Rows from block 7 of the encoder of a small image VQ-VAE, named by matrix and row number. Rows with one number within an expert belong to one neuron, the router's apart. Each number is 128 + 32 x the weight over its row's rms, rounded and kept within 0 to 255. All counts start at 0. Numbers have three digits each. After the name is the row's rms in percent of the matrix's.
Before each expert's rows are labels from the 100 images, of 14976, where the router gives the expert most weight on average: "patch colour" is the nearest of a few named colours to the mean colour under the peak. Only what is clearly more common there than usual is listed. The data: aerial photos of the United States (SatlasPretrain). In brackets: how many of the 100.
# router: router (encoder.blocks.7.mlp.router.weight, 8x160, trained with AdamW), inputs 0-79
# gate: expert gate (encoder.blocks.7.mlp.gate, 8x80x160), inputs 0-79
# up: expert up (encoder.blocks.7.mlp.up, 8x80x160), inputs 0-79
# down: expert down (encoder.blocks.7.mlp.down, 8x160x80, transposed), outputs 0-79

# expert 2
patch colour: green (32)
router.2 105:098154114153132145126086064088130107140136117144117145135116093106183085150122221140095180160161105183119129094217159173080081121132151176086086124075096119073099091092138091078140121135158154107119072080123115143175100083133118105078164125
gate.0 098:114139089139168159168159185097135094146097143115149085169142106120107147139054042104094152090100117114104130143145119127133094097133148082070129136088191088106189146124144146100127132151199103137123148164123132141101156089107138132139127148
up.0 105:147174145115149132136222172125107145145119160055147111185159150081134155126083099140096137186080160113074093124105148139184166136144168135150169152160155140127139139136150172154095120142117171099128129157153147126121161093158137080117092131
down.0 097:114121169116123154142079077090106092141123177122060142144077188112123104163105099133138127143068108126129168113164085119051096141182096170098165126168138167132194115080129131122088128180177095138097111156124159144159163127133133163184131141
gate.1 109:165170104185166162121187160105139114132075130129142162181117084087128149100107154164134134148052212148156076086181083138118114186137131108126105130108142186078110157146170114118129095067091135149146153096095135140201148132126097136132121139
up.1 099:129102093111097096171116094082136073069149155160099154098089124128081129157173114140141158134090083078147157118082133157126132139094050103150149112123138082102133149178135082143108116162104098105116172141124095073064135119109150166162082096
down.1 092:087117155108148113106091103113106133059103093133151198131119131092071127120133102073108096067152105140141130066119139146126107132097103146103118137062106134137128003092114127186078155142108150168163116122138150179110136133064147134105149135
gate.2 098:118128152083149084144175069120047099140115069111116165172148074122123092069136116101150144124164162086119131143113116107040106115106158060098093125046137059115117117135116120140099084093116107141123121113130138136113164139136159159170154176
up.2 105:135154159128107115095096133121147141100085150042122158177104115147170150138150138127151103133138159160144138143084085108169168134144167133175115129169153120115141164074096147121092160124126191032087135142083109184079184159156108144103165143
down.2 095:160105111102178176112107156116131128116130127110126112116064125166138083097079128103090188178157153170156196098126118176134108185178163173158139117102178129164066123145123175116139138129123146183169156144082125100121099109117111125103122108
gate.3 097:128209155136130170169134144102113104149097099080162106121105179154166082099093183104116135171123132128164147130134134184165154199174142121120088120127134157165154116198115129087106162107081105150118108155151104148129146116142146102175169116
up.3 091:113135084122144080167149117144084179160134141113110095155123102080173137094174107120142165085162195115167140099131156166169135130131134118122172091137094162150129090146101149111146160120115167098126137115068129122122143152109112095121157096
down.3 092:097161131110138145098109129170116029170116096142131152106121054129145085098102165108093120135110156115114178179117135102148121114121117159105161095102083137095107096142189181145112135087123142157128154132144126105130123122157095107088103117

# expert 4
patch colour: grey (87)
router.4 102:167167115120123090171101112167064091116130156171098150145078123095150113148179101149136142158085141163099113094100153129139111130110121122161148136166102118117131130071154167111181038173128137076164082108137090110157124074139127106103094112
gate.6 097:185142116121163151048132161131127143092125103112111119124211160101113112116129135146149117126178132107137154162119076176211124139115127120154097163135106094102098116172164081074129137096171118101046201150128102102163086071154126154129135190
up.6 109:179100136208099163090159168130103089124145055139147096180158149205115150113139147162142166097094136109146122130125088114152102124112148086148148150089123158149110118131190099119157129120147130164101164156072121151143081082165097086106130147
down.6 094:137113098120144134156100146120145178157153122185097139099094121128169106107126123107116162180122150099150135186094184157139202125117124106171160174125156103133132168152135119136105130060126098132113128151116116101128149196129125148121113063
gate.7 082:142160090130122153133114142161139200122111130097174121036122137103098092125140134058140117173098138149092200115124128075122158194189144118139164149138110160127167096142096165090132123126106136093100116092118140077105203117161117149131092057
up.7 096:131163171147121110136169152119173192179128117119157168147099092110094108084094154109149142097145110120062115130145077078091086205133100139138064099102070148121142152182126146135129095124083128073109084084186143124103146128163131121099111117
down.7 093:163100135114184198080124137117129077163102149095078097082122198122124162166086111173107101137124146136083147175144163208124147127032115099126137155111173140139160108120147076129071111150066144175148189205133092136085136118128118118130176115
gate.8 110:110145153089091103098191120134195088166164159059125069159150114072166130132145112088083121140111207072120116141112140072122150118132099061085129112168150146170125169201149086132123093118113121086109111090127119084128091135106120129138113105
up.8 108:094126158082099146124131113064116160144154097112148142070083127096170125119165127122166142185136127166112124065123107144155086157147117125159147157173142195151147116162100102162163179125096088075157160132170153144171130114162154101084153139
down.8 084:148107118183108129096162104150125094127062113130111059150115118127145164128041132137111146145099168082091167090159169081078059103094075153119116115147116115121119169147147128084145109119119151100117125194131140097110144114119077123172100157
gate.9 108:087117112109122220114121129098117120119142146126085124115156119190097103112161103134110125104159158033148120152155154155152098121127127088090142129104145171148160116182118054117078170160135124109151129116085155077141093140120134138126163130
up.9 089:112123128138181136106102126110084108109171067184097200114123135141082126129137151149105063114138098116098137132125118140149133125063158062112174103067187114071188169091113094120086082196135166076114099098090103109109144167162137078124149123
down.9 110:156184101160161148132136164137168094131112107139055052097162142118150120150102130113125151123076105098146109110129130099149079137079055150152083129108095085143080101122114095118133095157156126073105096119164093126112107088156099139172131112

# expert 0
patch colour: black (43); pink (34)
router.0 103:134127113083088056112062093169149168135129192137146115133134123143098155171137042079113148136096147179156162170092159115154117165090095120146166113172111161145114115133100158113157117123109127126107157147096113112099102138210140122142091121
gate.6 093:130137113163081184113108166099182128113101116139173119122146126128046130084116101134135139165134115172105143090129073102105115109077059069078112125139175115125133143095148133125102108125145106147097128128077144160107155116129082117171133096
up.6 086:167163163169116182139120128111170147170128143170083144111096160116179138107116160107158172140184095130098140145142068150117133135125115094057110142069113182148146121200147074094119134080143161115094084094128089113136141127194148119080152065
down.6 104:127101122103130167071118135124115020083120131167082114185141110101129116143099094142099114106106162128094097132134122027138120126127108091158163091102136175154147135083121068127183092168116147163157160164207154114135105131107095101141122130
gate.7 093:127146113150141164139153146141107153112138158175144088157076119107101119094125187150114111143123100158138092046159154125126184115152170125120114098058135182109119127119147093082122082117062160148149074135175181098120098166135145167138142038
up.7 092:082114157077101100189157148193179093182071127158121158120174060133141171073164125104165159098123132118110101148119111086086138098119140105114144186099102116129095188104118124115167165180139120115183105075084128090101132137120126126124155127
down.7 097:147144092152099108077086117146144085113159145176139126169095113126111123137161118147150102186152176154074083106102152126104087124098168101129096124092049120099090110122211146146115088135118144093079059166062122118177150138102123137094133095
gate.8 105:073111185135113118158127153164139176148109101151172115156183165095121192154109160123111057093073128129092099113149160097097115063144136172187125077113111179114152163149192155116138150153103121156099172066112143087143191124089141142113144131
up.8 103:088128151119076089162126095146084090132095098157141089136129095136119117177106111191091111115107085119127088110144110120114134121134158123172144124139133168088162088120182104095186174180111124166110141145135186137140116194079093116134162124
down.8 100:108113079100165105142144174132150164110166139122143121121132164138141115165073108135162129146164139139077120087138080121090116180114073151086112164080106072150137138169106095220181024073081144154122159108118136127129103124147134125150145110
gate.9 096:163109151129133120109094091124118066078104176124183122113149127086120092146168193130117128108125111151149135152141184112143098096147137117172110124085074145141140100129142144140120160172115161152100158137110159143135162123123070023165158134
up.9 099:130117124106119149132108123097156065131124052133074139167103082198112080132131073109141170151135130107158136155115127121116136153102137173162075097161104139096053181158114124119067103099170125099102105124136098117146006105127149144087134105
down.9 097:148083162131105113139129117141120127073094116075137118106083130124097089116172110158150045151109116095057095087146085122102174158144115134143099115026124117133153069139162091123136113124104099168090150209136116190103178161105117142123130052

# expert 6
patch colour: brown (95)
router.6 088:156133088089115166105151080107119074126154083117113139161077122172140056059150072133120208152154128109127129146095122081137137186073151150098134143167104133143098113130098086116146129170117126132070129149105097118157092110114125109091120146
gate.6 093:083152091163141142110172119096125103113161120095138101109133174092139133170140117165101067113164174163149131169088170072128080106166136110122142126154114193145116155094137099164130092144121156105145085120145129131096098151085148135113134083
up.6 099:124104101122142136196147094166199162161148140070151125183185087152166125192089156080133096085142125138092124143130094129100117148172152131157111118092151136101142119096123163135111144207148149186148090111200147110128127128130181156147072081
down.6 097:146218121152110155070133157109092074104120108129117087156108175145037133063148122095138097139122146123119169127103154178179099131094106156135090154140133147160126104132181098127093116076066138106136156183116128140124096103104081112109122094
gate.7 104:149131171162165126136107166096126161123138154171145143197086145069107114113089121160132123181055196169065155120135056119089165131122130136133174139095116114149147128078159156127141074168118125117088154116094096133149124163122101057137118076
up.7 098:098133109102102160101121105177195124132131133078133166085122129116135137122179149137123130103205119131184090172174133114129090129112141131096090111127172094151106122144113052126105144105154125118163131150123147137120109073189127097099145148
down.7 130:140080179097136175158126147127163093150108173097111130102130095119126165084134051196145184122054114121096167104183123118131166157162091135099141127083140109130167122117154137069071140142119139130080151101127141159191158168118125111156097138
gate.8 111:136155122168196164151098113112137073155093160147147160202188081101082145142092172115160111113074134138089108120145122182096128132115162103104178148170145125117082105103166165162134103153091129131146112096167106147159121189145131079085040113
up.8 108:138140129152080079147105113109088098139073123146123098086117090126113153109085126120196132104172097122195138093155145161130154069190126139179133127106092146060063150137141103126099142107066123196121139127146116156085038104127085210143163169
down.8 095:145087119159098137158155088128189078112179159143184124152156145100097131118159088151137126109142095141170147037117120157126093171179123161135101143122088113183159137136173103115175142167161107166112093090135170098137155136102117122173130102
gate.9 111:153115133142121144134177130148089083140195092087136140139098093097112069065124092153165151166166156125089151128076066119132169173167189120107081124101100125160132126174166130136134127107133096120129118174087133110132205140120083122185209088
up.9 100:131101168166166066137100094133101118141135106139178152116154128112127087080159143138135116195080130149141098120126075136124109174196151084161147097083111114174089159115120145144168065125098159162127150190071131114129138182166149156166161172
down.9 102:115153129127119162101103117159138123154173124158102087180186188101143106210110072117138163143201115170117187124141188072104151119139114101064104150123142123117106162173088133094112157167065125119076114082126142125158089129157114137126162141

# expert 3
patch colour: grey (98)
router.3 091:171066106120144130161121122167117126136149125131149159106150111164121094122151081148045135143146134095145115162137136088167136090167089127069096167160148137154182162115100114119148210164157135141121159164107148072128081143099136075119137170
gate.6 092:139047148123064133088147195154072135145126080141171149125172126131079141111196145159157126151165142137157059152122096105113112132129150155152171124104136098164164135111167158095084078131118159133156173128151139133134112108109122188127193122
up.6 089:101084160148102122067160197085090134079106112126137129158128149166090144118150177142126086139148130126159048169121078123088143097161158131132117149048161049156119172126164153103101115103173132129144119114153139169193130151119119158094136143
down.6 096:156098104109141106133096105193137173171162096123077134159107179169185128150102121152124160143191130055135112138167138123221136096086159128165102087170143126175088153146145148145114149102113144166167232152223141120121163125076161142177144185
gate.7 093:062107174108166146127127137138099134070083100143137141108148179212155128142122115129174122086136183142154127122115083173126116109119125143132091142142145072116122064144172113136102143136170144098153091096147132121225152144132138118125161178
up.7 105:144128068082063125172132142149132199159142116129117135143108110096168065117143150137182154146205089173158142152180114153138140130105104129120154114132154131083079137108125153042088163141157181112131116178182155204058071121131136142122111159
down.7 102:115122158095113113095110172142077100045136117107132153074082163203095178181110147131091128153102132116079115099169104177143154147093152170131101119067137132107132178130112136133111089163091123087139093164106116114123178161140071057155153131
gate.8 103:100149140163127092101096119147180120091088145072099151124125107147119156157125081158158104128148100095106166149110129138095121131048141116131061166148089131147063118104166118164171083112086111060132122091124186107146144122105117099150135130
up.8 099:112137150114142142132165110068117086170170112091128092083141184171138184146158150111139098125080127152121131108127147054069135114106185172138068071109131090118179166077151119197148084079094138092161156134142125108134145060111177097070136081
down.8 083:178122092131082075129094093102086173128205136141140109171116093080105103110147139159105125161095054107130083079137102121179146083107129103105133155190107089161136174150080161152134168107159067141146165096122153104147131099114176165128133185
gate.9 103:128099156117105122105105110165108179135119042125158136141105134147174128143077144135147163181120116132147111118158102144050070099109137156117113117072129124078101089109121098085095113078187097136137102132208118109103082120071164113133152168
up.9 105:036121096131134120144120094125152130181127129123098116160158129132137135093137133142111149066171152185140108166162115063103105188108107130096115098119162074150107102108139100086117132145130113088218162182170116126152154118120164190161159126
down.9 099:128163134100185109086149120148167109108125097116174123156151117122175140195136159078178076148116115120122163105145141112157141111113113166077109153094152149092122132097104139133085087167190121090161155147124157160150081165141133182110092111