config.yaml
encoder_norm: "rmsnorm"
loss: "l1"
lr: 0.013
Rows from block 4 of the encoder of a small image VQ-VAE, named by matrix and row number. Rows with one number belong to one neuron. Each number is 50 + 10 x the weight over its row's rms, rounded and kept within 0 to 99. All counts start at 0.
After each neuron's rows are labels from the 100 images, of 14976, where the neuron reaches its largest size: "top examples" is what is common among them. Only what is clearly more common there than usual is listed. The data: aerial photos of the United States (SatlasPretrain). In brackets: how many of the 100.
# gate: MLP gate (encoder.blocks.4.mlp.gate.weight, 640x160), inputs 0-79
# fc1: MLP up (encoder.blocks.4.mlp.fc1.weight, 640x160), inputs 0-79
# fc2: MLP down (encoder.blocks.4.mlp.fc2.weight, 160x640, transposed), outputs 0-79

gate.604:33 54 58 61 48 44 45 47 45 59 44 60 49 47 49 60 29 68 66 48 54 51 63 52 55 40 52 63 50 51 70 67 54 63 27 50 26 46 39 56 53 51 51 60 59 59 53 48 54 45 49 62 53 48 56 72 60 55 70 46 55 59 35 52 60 52 42 34 61 62 63 47 61 49 56 59 74 49 54 74
fc1.604:58 37 59 58 57 58 53 35 61 51 59 43 56 50 38 55 58 60 23 41 57 57 45 64 55 48 47 41 29 57 52 42 54 71 55 63 63 61 48 67 52 44 47 48 51 58 48 45 49 51 63 61 42 41 46 42 59 51 21 46 54 41 52 55 62 79 60 34 40 57 45 50 44 45 50 33 31 45 50 45
fc2.604:43 50 40 53 41 44 65 53 31 45 53 35 48 48 43 30 49 39 64 54 52 62 55 39 37 53 52 58 62 47 48 43 50 37 68 42 64 35 44 45 44 44 61 55 51 46 58 74 56 35 48 54 67 54 57 71 48 49 61 61 24 56 35 31 51 52 45 53 55 36 41 46 49 43 41 43 33 55 33 59
top examples: building (90)

gate.54:60 46 55 44 81 38 54 34 52 37 63 56 51 55 30 49 39 62 52 52 55 43 44 50 47 58 52 52 46 44 41 50 53 40 35 47 40 35 47 50 38 49 29 52 66 51 47 50 45 60 62 54 42 55 56 81 58 46 52 34 54 52 60 45 58 54 66 64 56 65 42 68 45 40 64 44 63 60 38 62
fc1.54:48 42 50 49 61 44 43 59 48 56 61 53 27 64 20 34 49 50 65 62 54 35 54 41 56 45 53 47 41 61 62 45 63 28 42 58 43 24 61 55 52 57 61 45 55 48 56 56 61 50 39 58 49 39 44 47 42 54 67 58 48 69 56 44 48 55 59 63 68 57 58 45 58 66 41 43 47 46 44 50
fc2.54:49 55 49 45 42 49 56 53 59 55 63 32 44 46 54 56 49 45 40 49 58 46 35 49 44 45 65 69 48 51 52 64 34 46 48 36 42 53 40 53 66 58 51 60 57 41 44 68 58 44 40 56 31 71 54 66 35 38 52 55 66 51 40 54 49 44 42 51 52 26 49 53 66 35 48 51 69 48 38 55
top examples: building (82)

gate.287:32 43 55 62 48 41 56 51 57 38 72 46 43 64 46 48 61 57 51 53 39 49 57 57 42 35 62 62 69 42 67 44 59 51 48 61 68 59 53 70 48 62 56 41 35 46 45 43 44 51 62 39 63 51 56 42 52 53 61 53 53 66 52 53 54 56 65 50 54 46 61 56 65 38 60 64 44 59 61 65
fc1.287:48 72 35 70 49 48 58 58 51 48 35 48 53 46 63 49 37 47 53 56 54 44 40 68 41 35 47 60 40 33 60 31 67 49 33 51 51 47 55 54 58 50 46 51 53 36 51 64 48 46 45 62 45 47 44 61 52 49 56 54 45 58 48 57 66 50 36 44 50 65 68 63 38 62 50 57 33 58 51 58
fc2.287:54 68 54 36 42 55 41 59 63 61 53 62 55 43 49 53 52 33 44 40 46 52 63 33 59 54 38 27 48 45 44 57 47 46 57 58 50 47 38 38 37 60 53 40 49 75 50 45 57 35 33 40 48 49 49 53 41 62 54 65 69 52 68 62 48 49 64 59 50 47 40 44 49 45 31 25 70 43 46 36
top examples: crop field (29)

gate.444:53 40 44 51 38 51 56 56 49 33 27 55 51 53 54 57 78 37 45 45 44 71 49 50 36 32 50 47 55 42 30 50 59 51 38 50 70 56 45 51 48 45 24 50 59 29 57 60 45 52 53 55 51 73 62 60 48 38 55 56 51 51 44 50 51 53 27 57 69 54 54 51 62 53 61 49 42 45 48 49
fc1.444:53 46 58 46 41 42 58 40 39 41 35 34 51 50 44 52 75 63 45 49 51 63 36 36 57 64 46 54 60 39 36 55 49 45 38 48 61 58 52 53 33 48 57 35 48 63 43 54 55 72 62 41 57 51 56 57 57 62 48 63 53 40 60 56 51 27 40 52 36 44 57 38 53 53 52 57 55 39 55 45
fc2.444:42 46 57 58 38 61 47 53 60 54 55 69 64 65 48 46 47 47 41 58 57 55 55 53 52 38 64 55 29 48 74 42 68 56 53 47 49 40 46 37 44 38 58 50 41 56 42 49 53 38 64 52 57 45 50 55 42 48 53 51 61 39 40 65 53 48 51 45 46 50 50 52 43 54 72 35 48 54 53 39
top examples: building (89)

gate.420:35 61 50 46 67 42 66 46 56 31 30 56 44 47 45 43 72 49 45 41 46 45 39 47 54 52 48 45 38 40 41 34 58 29 63 57 67 49 46 57 42 63 55 55 54 49 64 51 60 60 50 39 52 57 44 44 66 27 50 49 42 41 65 55 42 56 46 45 41 47 44 64 53 55 55 51 41 40 39 39
fc1.420:38 73 48 55 52 38 68 44 59 37 35 51 39 38 35 48 57 45 57 51 44 58 45 44 47 54 50 50 50 48 45 24 54 37 70 53 55 35 53 55 41 53 51 57 48 50 57 51 51 54 48 47 51 69 40 46 50 43 29 41 38 34 62 56 45 39 38 32 43 27 39 64 43 47 50 50 41 53 38 47
fc2.420:79 36 40 42 42 78 48 48 37 67 72 44 53 60 53 56 35 54 50 59 57 46 54 58 45 45 43 65 43 42 40 55 43 61 53 51 45 56 51 51 53 31 38 40 60 47 40 50 44 31 54 54 42 55 58 54 44 38 48 47 49 62 39 64 59 54 64 48 37 62 58 32 35 52 54 40 53 46 60 64
top examples: building (82)

gate.413:41 58 51 26 46 72 61 44 52 49 52 46 33 56 57 50 61 46 31 33 48 45 52 56 53 50 60 54 38 71 47 41 53 37 30 68 60 56 46 57 51 50 57 62 47 53 50 63 55 40 58 54 51 62 55 56 55 45 41 59 54 58 71 47 61 43 49 56 38 41 46 55 58 67 63 49 46 60 55 55
fc1.413:41 27 54 38 31 59 45 45 48 36 46 66 46 52 50 59 42 56 39 62 51 56 37 38 59 48 71 53 44 34 58 57 39 49 65 54 45 42 52 46 36 55 52 68 53 57 60 46 62 45 26 63 43 48 65 60 57 48 47 54 52 53 60 64 62 44 64 56 36 62 73 48 56 52 55 43 51 62 34 37
fc2.413:47 66 36 43 70 52 61 59 46 56 48 40 44 53 34 38 70 47 59 49 41 43 65 50 49 43 38 54 48 60 38 52 59 41 58 61 63 41 59 60 58 47 52 26 42 48 53 52 45 44 55 41 58 61 29 38 50 54 54 46 55 56 37 60 65 60 45 51 68 46 30 49 45 57 65 49 52 49 48 70
top examples: building (77)

gate.390:48 49 45 54 58 40 39 49 44 41 55 54 68 33 48 59 48 29 50 55 55 42 41 31 51 37 47 36 55 57 58 44 60 56 54 43 63 41 57 55 40 44 62 47 45 48 49 56 42 67 53 54 57 61 48 52 65 35 34 58 38 61 53 35 39 47 56 54 70 21 43 44 61 45 48 67 35 54 57 54
fc1.390:58 53 32 58 51 53 58 42 66 52 44 51 42 50 38 42 49 69 46 43 31 47 39 53 47 48 54 47 49 44 48 50 55 55 69 53 44 48 40 44 55 47 51 62 61 45 50 61 56 69 55 34 65 48 60 48 42 63 39 43 48 39 50 55 63 49 53 45 44 47 54 53 33 43 54 48 31 54 54 57
fc2.390:57 56 47 45 50 38 57 56 57 14 38 62 59 59 50 35 34 54 36 48 54 45 47 36 43 47 61 51 55 54 58 51 45 42 40 45 57 55 36 51 34 33 55 52 42 39 48 67 57 42 56 50 39 38 42 42 43 51 50 55 49 33 43 49 27 42 36 35 58 49 58 54 68 64 44 47 47 52 34 63
top examples: building (80)

gate.573:61 49 59 80 39 51 59 68 51 61 40 63 49 46 41 57 44 40 59 59 61 34 41 44 38 59 36 47 33 44 53 63 52 26 42 34 48 49 50 55 46 42 43 49 54 42 47 52 47 75 66 35 41 42 31 49 53 69 51 43 41 66 57 59 54 62 52 53 60 45 50 59 53 56 48 48 28 20 43 55
fc1.573:59 62 43 62 53 61 44 39 53 48 48 56 46 46 66 44 43 36 62 50 28 42 40 53 42 63 51 43 58 51 61 54 43 38 63 42 40 56 47 44 53 47 45 39 52 58 62 41 43 55 53 64 48 61 77 56 43 41 56 52 53 46 41 45 33 39 62 27 36 55 34 45 63 56 52 57 49 27 45 57
fc2.573:47 37 55 24 39 41 57 41 55 42 44 34 58 68 39 54 69 64 57 46 59 34 48 45 41 48 50 58 56 52 43 31 53 55 35 62 61 48 55 59 44 41 42 32 61 49 40 66 54 45 71 50 44 47 44 53 66 56 65 45 41 64 54 57 50 49 52 71 41 45 49 46 47 43 52 38 49 52 59 52
top examples: crop field (28)

gate.276:57 71 57 79 39 45 39 60 64 59 66 55 53 36 40 52 42 41 58 53 57 58 30 47 33 42 68 57 60 55 56 58 64 61 45 49 50 47 44 64 42 61 31 59 52 53 51 49 44 58 53 59 51 50 59 51 39 45 61 55 59 42 44 32 55 50 44 61 63 58 37 53 59 55 57 45 56 56 54 53
fc1.276:50 38 49 42 48 56 53 51 41 51 43 52 29 48 64 43 69 43 52 34 54 51 57 46 70 63 44 43 48 46 40 50 52 41 74 49 72 43 64 34 57 29 63 52 48 47 61 63 61 41 52 23 50 50 49 38 44 48 49 47 48 44 58 71 45 36 49 53 41 45 54 55 55 52 45 41 40 49 49 57
fc2.276:50 41 32 58 30 54 25 62 58 44 30 52 55 53 54 50 41 57 44 60 48 59 24 54 52 49 50 56 55 34 58 65 46 43 45 41 36 51 45 55 58 69 48 43 48 46 56 40 43 57 53 46 69 43 50 43 47 61 36 59 49 47 67 54 40 39 46 57 52 31 54 54 53 48 50 38 41 60 42 46
top examples: building (89)

gate.638:42 55 40 69 34 47 51 22 54 63 58 46 66 48 62 63 54 54 58 55 49 47 55 50 58 57 59 46 37 39 71 61 49 56 43 44 46 38 61 45 57 55 41 57 59 56 48 54 46 49 47 56 65 56 48 60 60 52 52 42 45 44 55 42 42 46 49 65 51 53 45 50 74 57 67 47 57 62 71 56
fc1.638:47 59 57 41 57 57 41 56 58 45 54 41 57 46 58 52 54 45 46 57 43 59 56 46 43 62 62 41 36 47 62 58 37 56 54 35 45 46 42 47 60 50 52 60 55 54 53 52 39 45 45 29 44 60 83 45 41 59 53 42 47 54 63 51 44 40 70 63 47 56 51 46 41 45 43 44 63 71 42 47
fc2.638:64 60 42 49 45 47 44 66 61 56 58 50 49 40 46 51 47 59 45 36 47 58 51 62 64 26 28 41 32 58 20 45 43 48 41 54 54 42 50 40 38 52 51 58 40 69 59 43 46 41 45 74 64 50 48 47 55 58 50 59 75 34 42 63 39 41 50 42 58 55 42 36 57 41 51 53 41 38 47 63
top examples: crop field (25)

gate.234:66 50 55 61 43 70 71 40 56 59 65 50 47 40 36 47 44 71 58 43 55 59 58 52 47 60 63 52 31 62 40 49 63 48 55 45 43 42 54 50 43 51 37 44 48 55 49 40 35 59 59 58 41 32 39 75 70 41 43 40 52 41 44 51 48 52 53 39 51 62 41 42 52 44 46 51 48 60 44 37
fc1.234:38 59 50 43 61 54 36 62 66 52 46 60 51 55 66 50 74 55 36 51 46 49 63 45 74 48 56 46 55 45 36 51 33 36 49 57 45 48 53 44 57 40 60 50 46 67 55 47 62 41 47 36 59 58 48 62 53 44 49 57 43 45 50 64 50 45 45 66 40 56 56 54 61 59 31 58 51 46 53 60
fc2.234:71 51 35 50 48 42 45 53 52 57 43 40 48 57 36 36 50 37 67 39 52 43 48 49 42 54 50 64 60 52 53 56 43 55 60 51 58 56 52 50 32 65 47 51 55 48 46 54 48 47 55 58 53 36 56 36 62 55 62 59 79 36 53 55 59 46 52 31 54 54 29 63 21 47 44 43 49 40 47 62
top examples: building (85)

gate.631:84 61 60 52 48 58 43 56 44 51 46 59 63 62 58 58 45 67 62 62 52 34 39 68 48 34 44 50 71 60 34 58 54 58 60 46 49 62 47 46 20 54 60 42 48 47 50 36 58 49 40 49 57 49 48 53 34 60 61 58 55 53 40 37 52 50 38 60 60 58 49 51 56 68 47 39 49 40 54 62
fc1.631:39 42 41 49 50 61 48 49 39 60 55 48 50 35 49 47 61 44 52 48 49 73 55 40 55 62 61 46 39 41 70 53 38 40 66 52 42 40 63 74 56 31 52 59 50 46 42 54 37 38 59 51 41 46 64 53 63 41 50 32 68 41 51 49 45 51 51 44 60 43 49 45 52 43 58 39 58 54 34 40
fc2.631:56 37 50 52 68 63 66 53 46 50 39 37 54 64 64 40 40 58 60 54 61 38 40 38 62 33 51 49 43 55 34 31 43 42 37 64 45 59 68 64 49 39 49 47 56 47 46 51 61 55 60 52 50 58 42 44 60 58 48 48 39 54 16 39 53 56 46 44 57 48 65 45 40 49 55 54 24 42 45 73
top examples: crop field (27)

gate.143:62 35 56 47 63 39 36 68 50 45 27 60 43 59 59 57 52 55 54 68 58 54 47 35 35 40 43 51 45 51 55 49 45 46 65 52 62 46 51 56 54 63 55 64 47 40 68 46 61 50 47 48 49 34 59 72 54 38 50 55 49 40 53 55 53 53 53 53 48 55 57 64 49 39 47 41 43 47 38 34
fc1.143:59 39 52 48 58 31 47 41 48 53 60 49 38 48 58 58 68 65 33 47 47 31 52 60 51 57 52 52 69 66 43 62 55 52 39 36 41 34 54 37 47 29 46 48 61 55 45 37 68 41 61 39 63 35 40 24 53 52 36 59 68 66 50 46 56 74 38 60 41 47 50 55 56 41 63 64 41 43 56 58
fc2.143:39 48 48 50 37 50 61 42 50 28 61 77 50 39 47 36 40 25 47 48 37 60 53 43 31 43 45 51 43 57 60 57 44 35 72 43 57 44 51 50 63 66 38 52 51 56 41 66 48 54 47 39 51 49 40 61 47 51 52 43 67 38 66 51 46 53 70 43 67 58 38 61 57 57 45 49 65 60 60 31
top examples: building (75)

gate.482:53 41 57 43 50 42 56 63 77 44 52 52 49 36 56 52 48 68 59 73 38 42 47 37 36 40 39 39 54 56 38 45 51 41 39 41 40 47 64 46 41 53 44 43 58 33 51 64 64 58 38 56 53 26 40 52 58 42 50 49 49 54 57 55 24 56 48 49 52 38 59 38 64 34 60 57 50 54 57 36
fc1.482:55 55 42 47 55 67 59 52 51 68 50 71 72 59 58 56 40 50 45 49 55 54 53 53 62 44 47 55 46 45 30 58 35 57 49 46 54 49 52 56 42 36 47 44 52 51 46 50 55 57 70 88 41 52 54 55 52 59 72 46 62 71 46 56 41 50 66 53 60 65 49 34 51 54 69 44 55 69 41 57
fc2.482:53 36 58 50 50 44 36 47 57 21 55 33 41 34 45 51 63 54 53 63 36 55 44 48 36 68 63 38 38 56 69 41 57 55 67 52 36 53 53 27 45 35 53 46 29 36 52 58 49 47 29 44 62 43 65 44 30 54 51 44 45 31 70 31 58 44 36 44 43 52 44 61 44 52 37 49 55 59 54 46
top examples: building (74)

gate.469:63 60 48 52 43 65 81 60 62 48 34 67 54 37 32 49 65 41 35 40 50 43 54 48 51 64 68 44 63 48 62 51 65 56 60 54 40 35 56 41 51 51 48 50 21 44 48 50 55 59 41 34 52 49 50 31 50 34 66 48 59 54 53 54 42 52 62 63 38 51 40 42 46 68 55 46 39 48 39 63
fc1.469:51 36 54 44 54 54 51 43 58 41 56 48 45 47 41 54 42 75 33 56 57 53 42 46 52 51 55 36 52 48 42 52 51 47 66 48 42 54 38 47 50 51 39 41 56 40 68 43 51 42 47 25 41 42 61 39 47 47 52 48 42 43 42 60 50 57 22 62 50 53 47 52 60 73 49 34 36 51 39 30
fc2.469:47 53 59 57 31 47 52 44 49 69 47 42 59 48 55 57 31 54 60 43 43 46 38 40 53 67 48 38 48 41 47 71 52 51 51 51 42 38 57 42 39 50 47 58 56 51 56 52 60 65 40 66 49 48 51 54 74 70 57 42 63 49 48 55 52 57 65 53 65 50 50 37 39 33 44 62 52 57 56 56
top examples: building (86)

gate.209:42 57 58 59 54 60 39 56 55 53 52 39 59 41 49 63 77 42 54 33 69 43 87 65 60 43 46 63 47 46 42 75 44 32 40 59 54 56 62 43 58 54 38 63 45 61 22 43 42 60 38 41 54 69 50 54 57 38 51 42 44 52 37 58 71 37 48 40 37 52 49 48 40 44 29 48 52 44 66 48
fc1.209:33 44 54 26 61 50 48 53 46 33 31 53 47 62 42 54 60 68 26 41 40 47 49 34 57 51 53 52 52 38 58 65 41 58 62 57 44 37 56 25 57 49 62 52 59 62 48 44 42 43 40 41 55 54 50 24 51 43 49 59 50 63 59 59 52 37 67 56 55 52 51 51 43 42 39 44 56 51 59 50
fc2.209:61 50 53 53 43 39 64 44 40 70 46 34 59 51 57 58 53 43 66 44 35 55 76 57 57 41 37 59 63 47 58 46 62 63 67 43 62 58 42 54 47 52 41 42 41 46 43 51 61 50 49 61 64 69 54 59 58 54 53 35 42 44 61 46 54 54 45 55 37 47 81 46 59 64 55 52 49 41 50 59
top examples: building (81)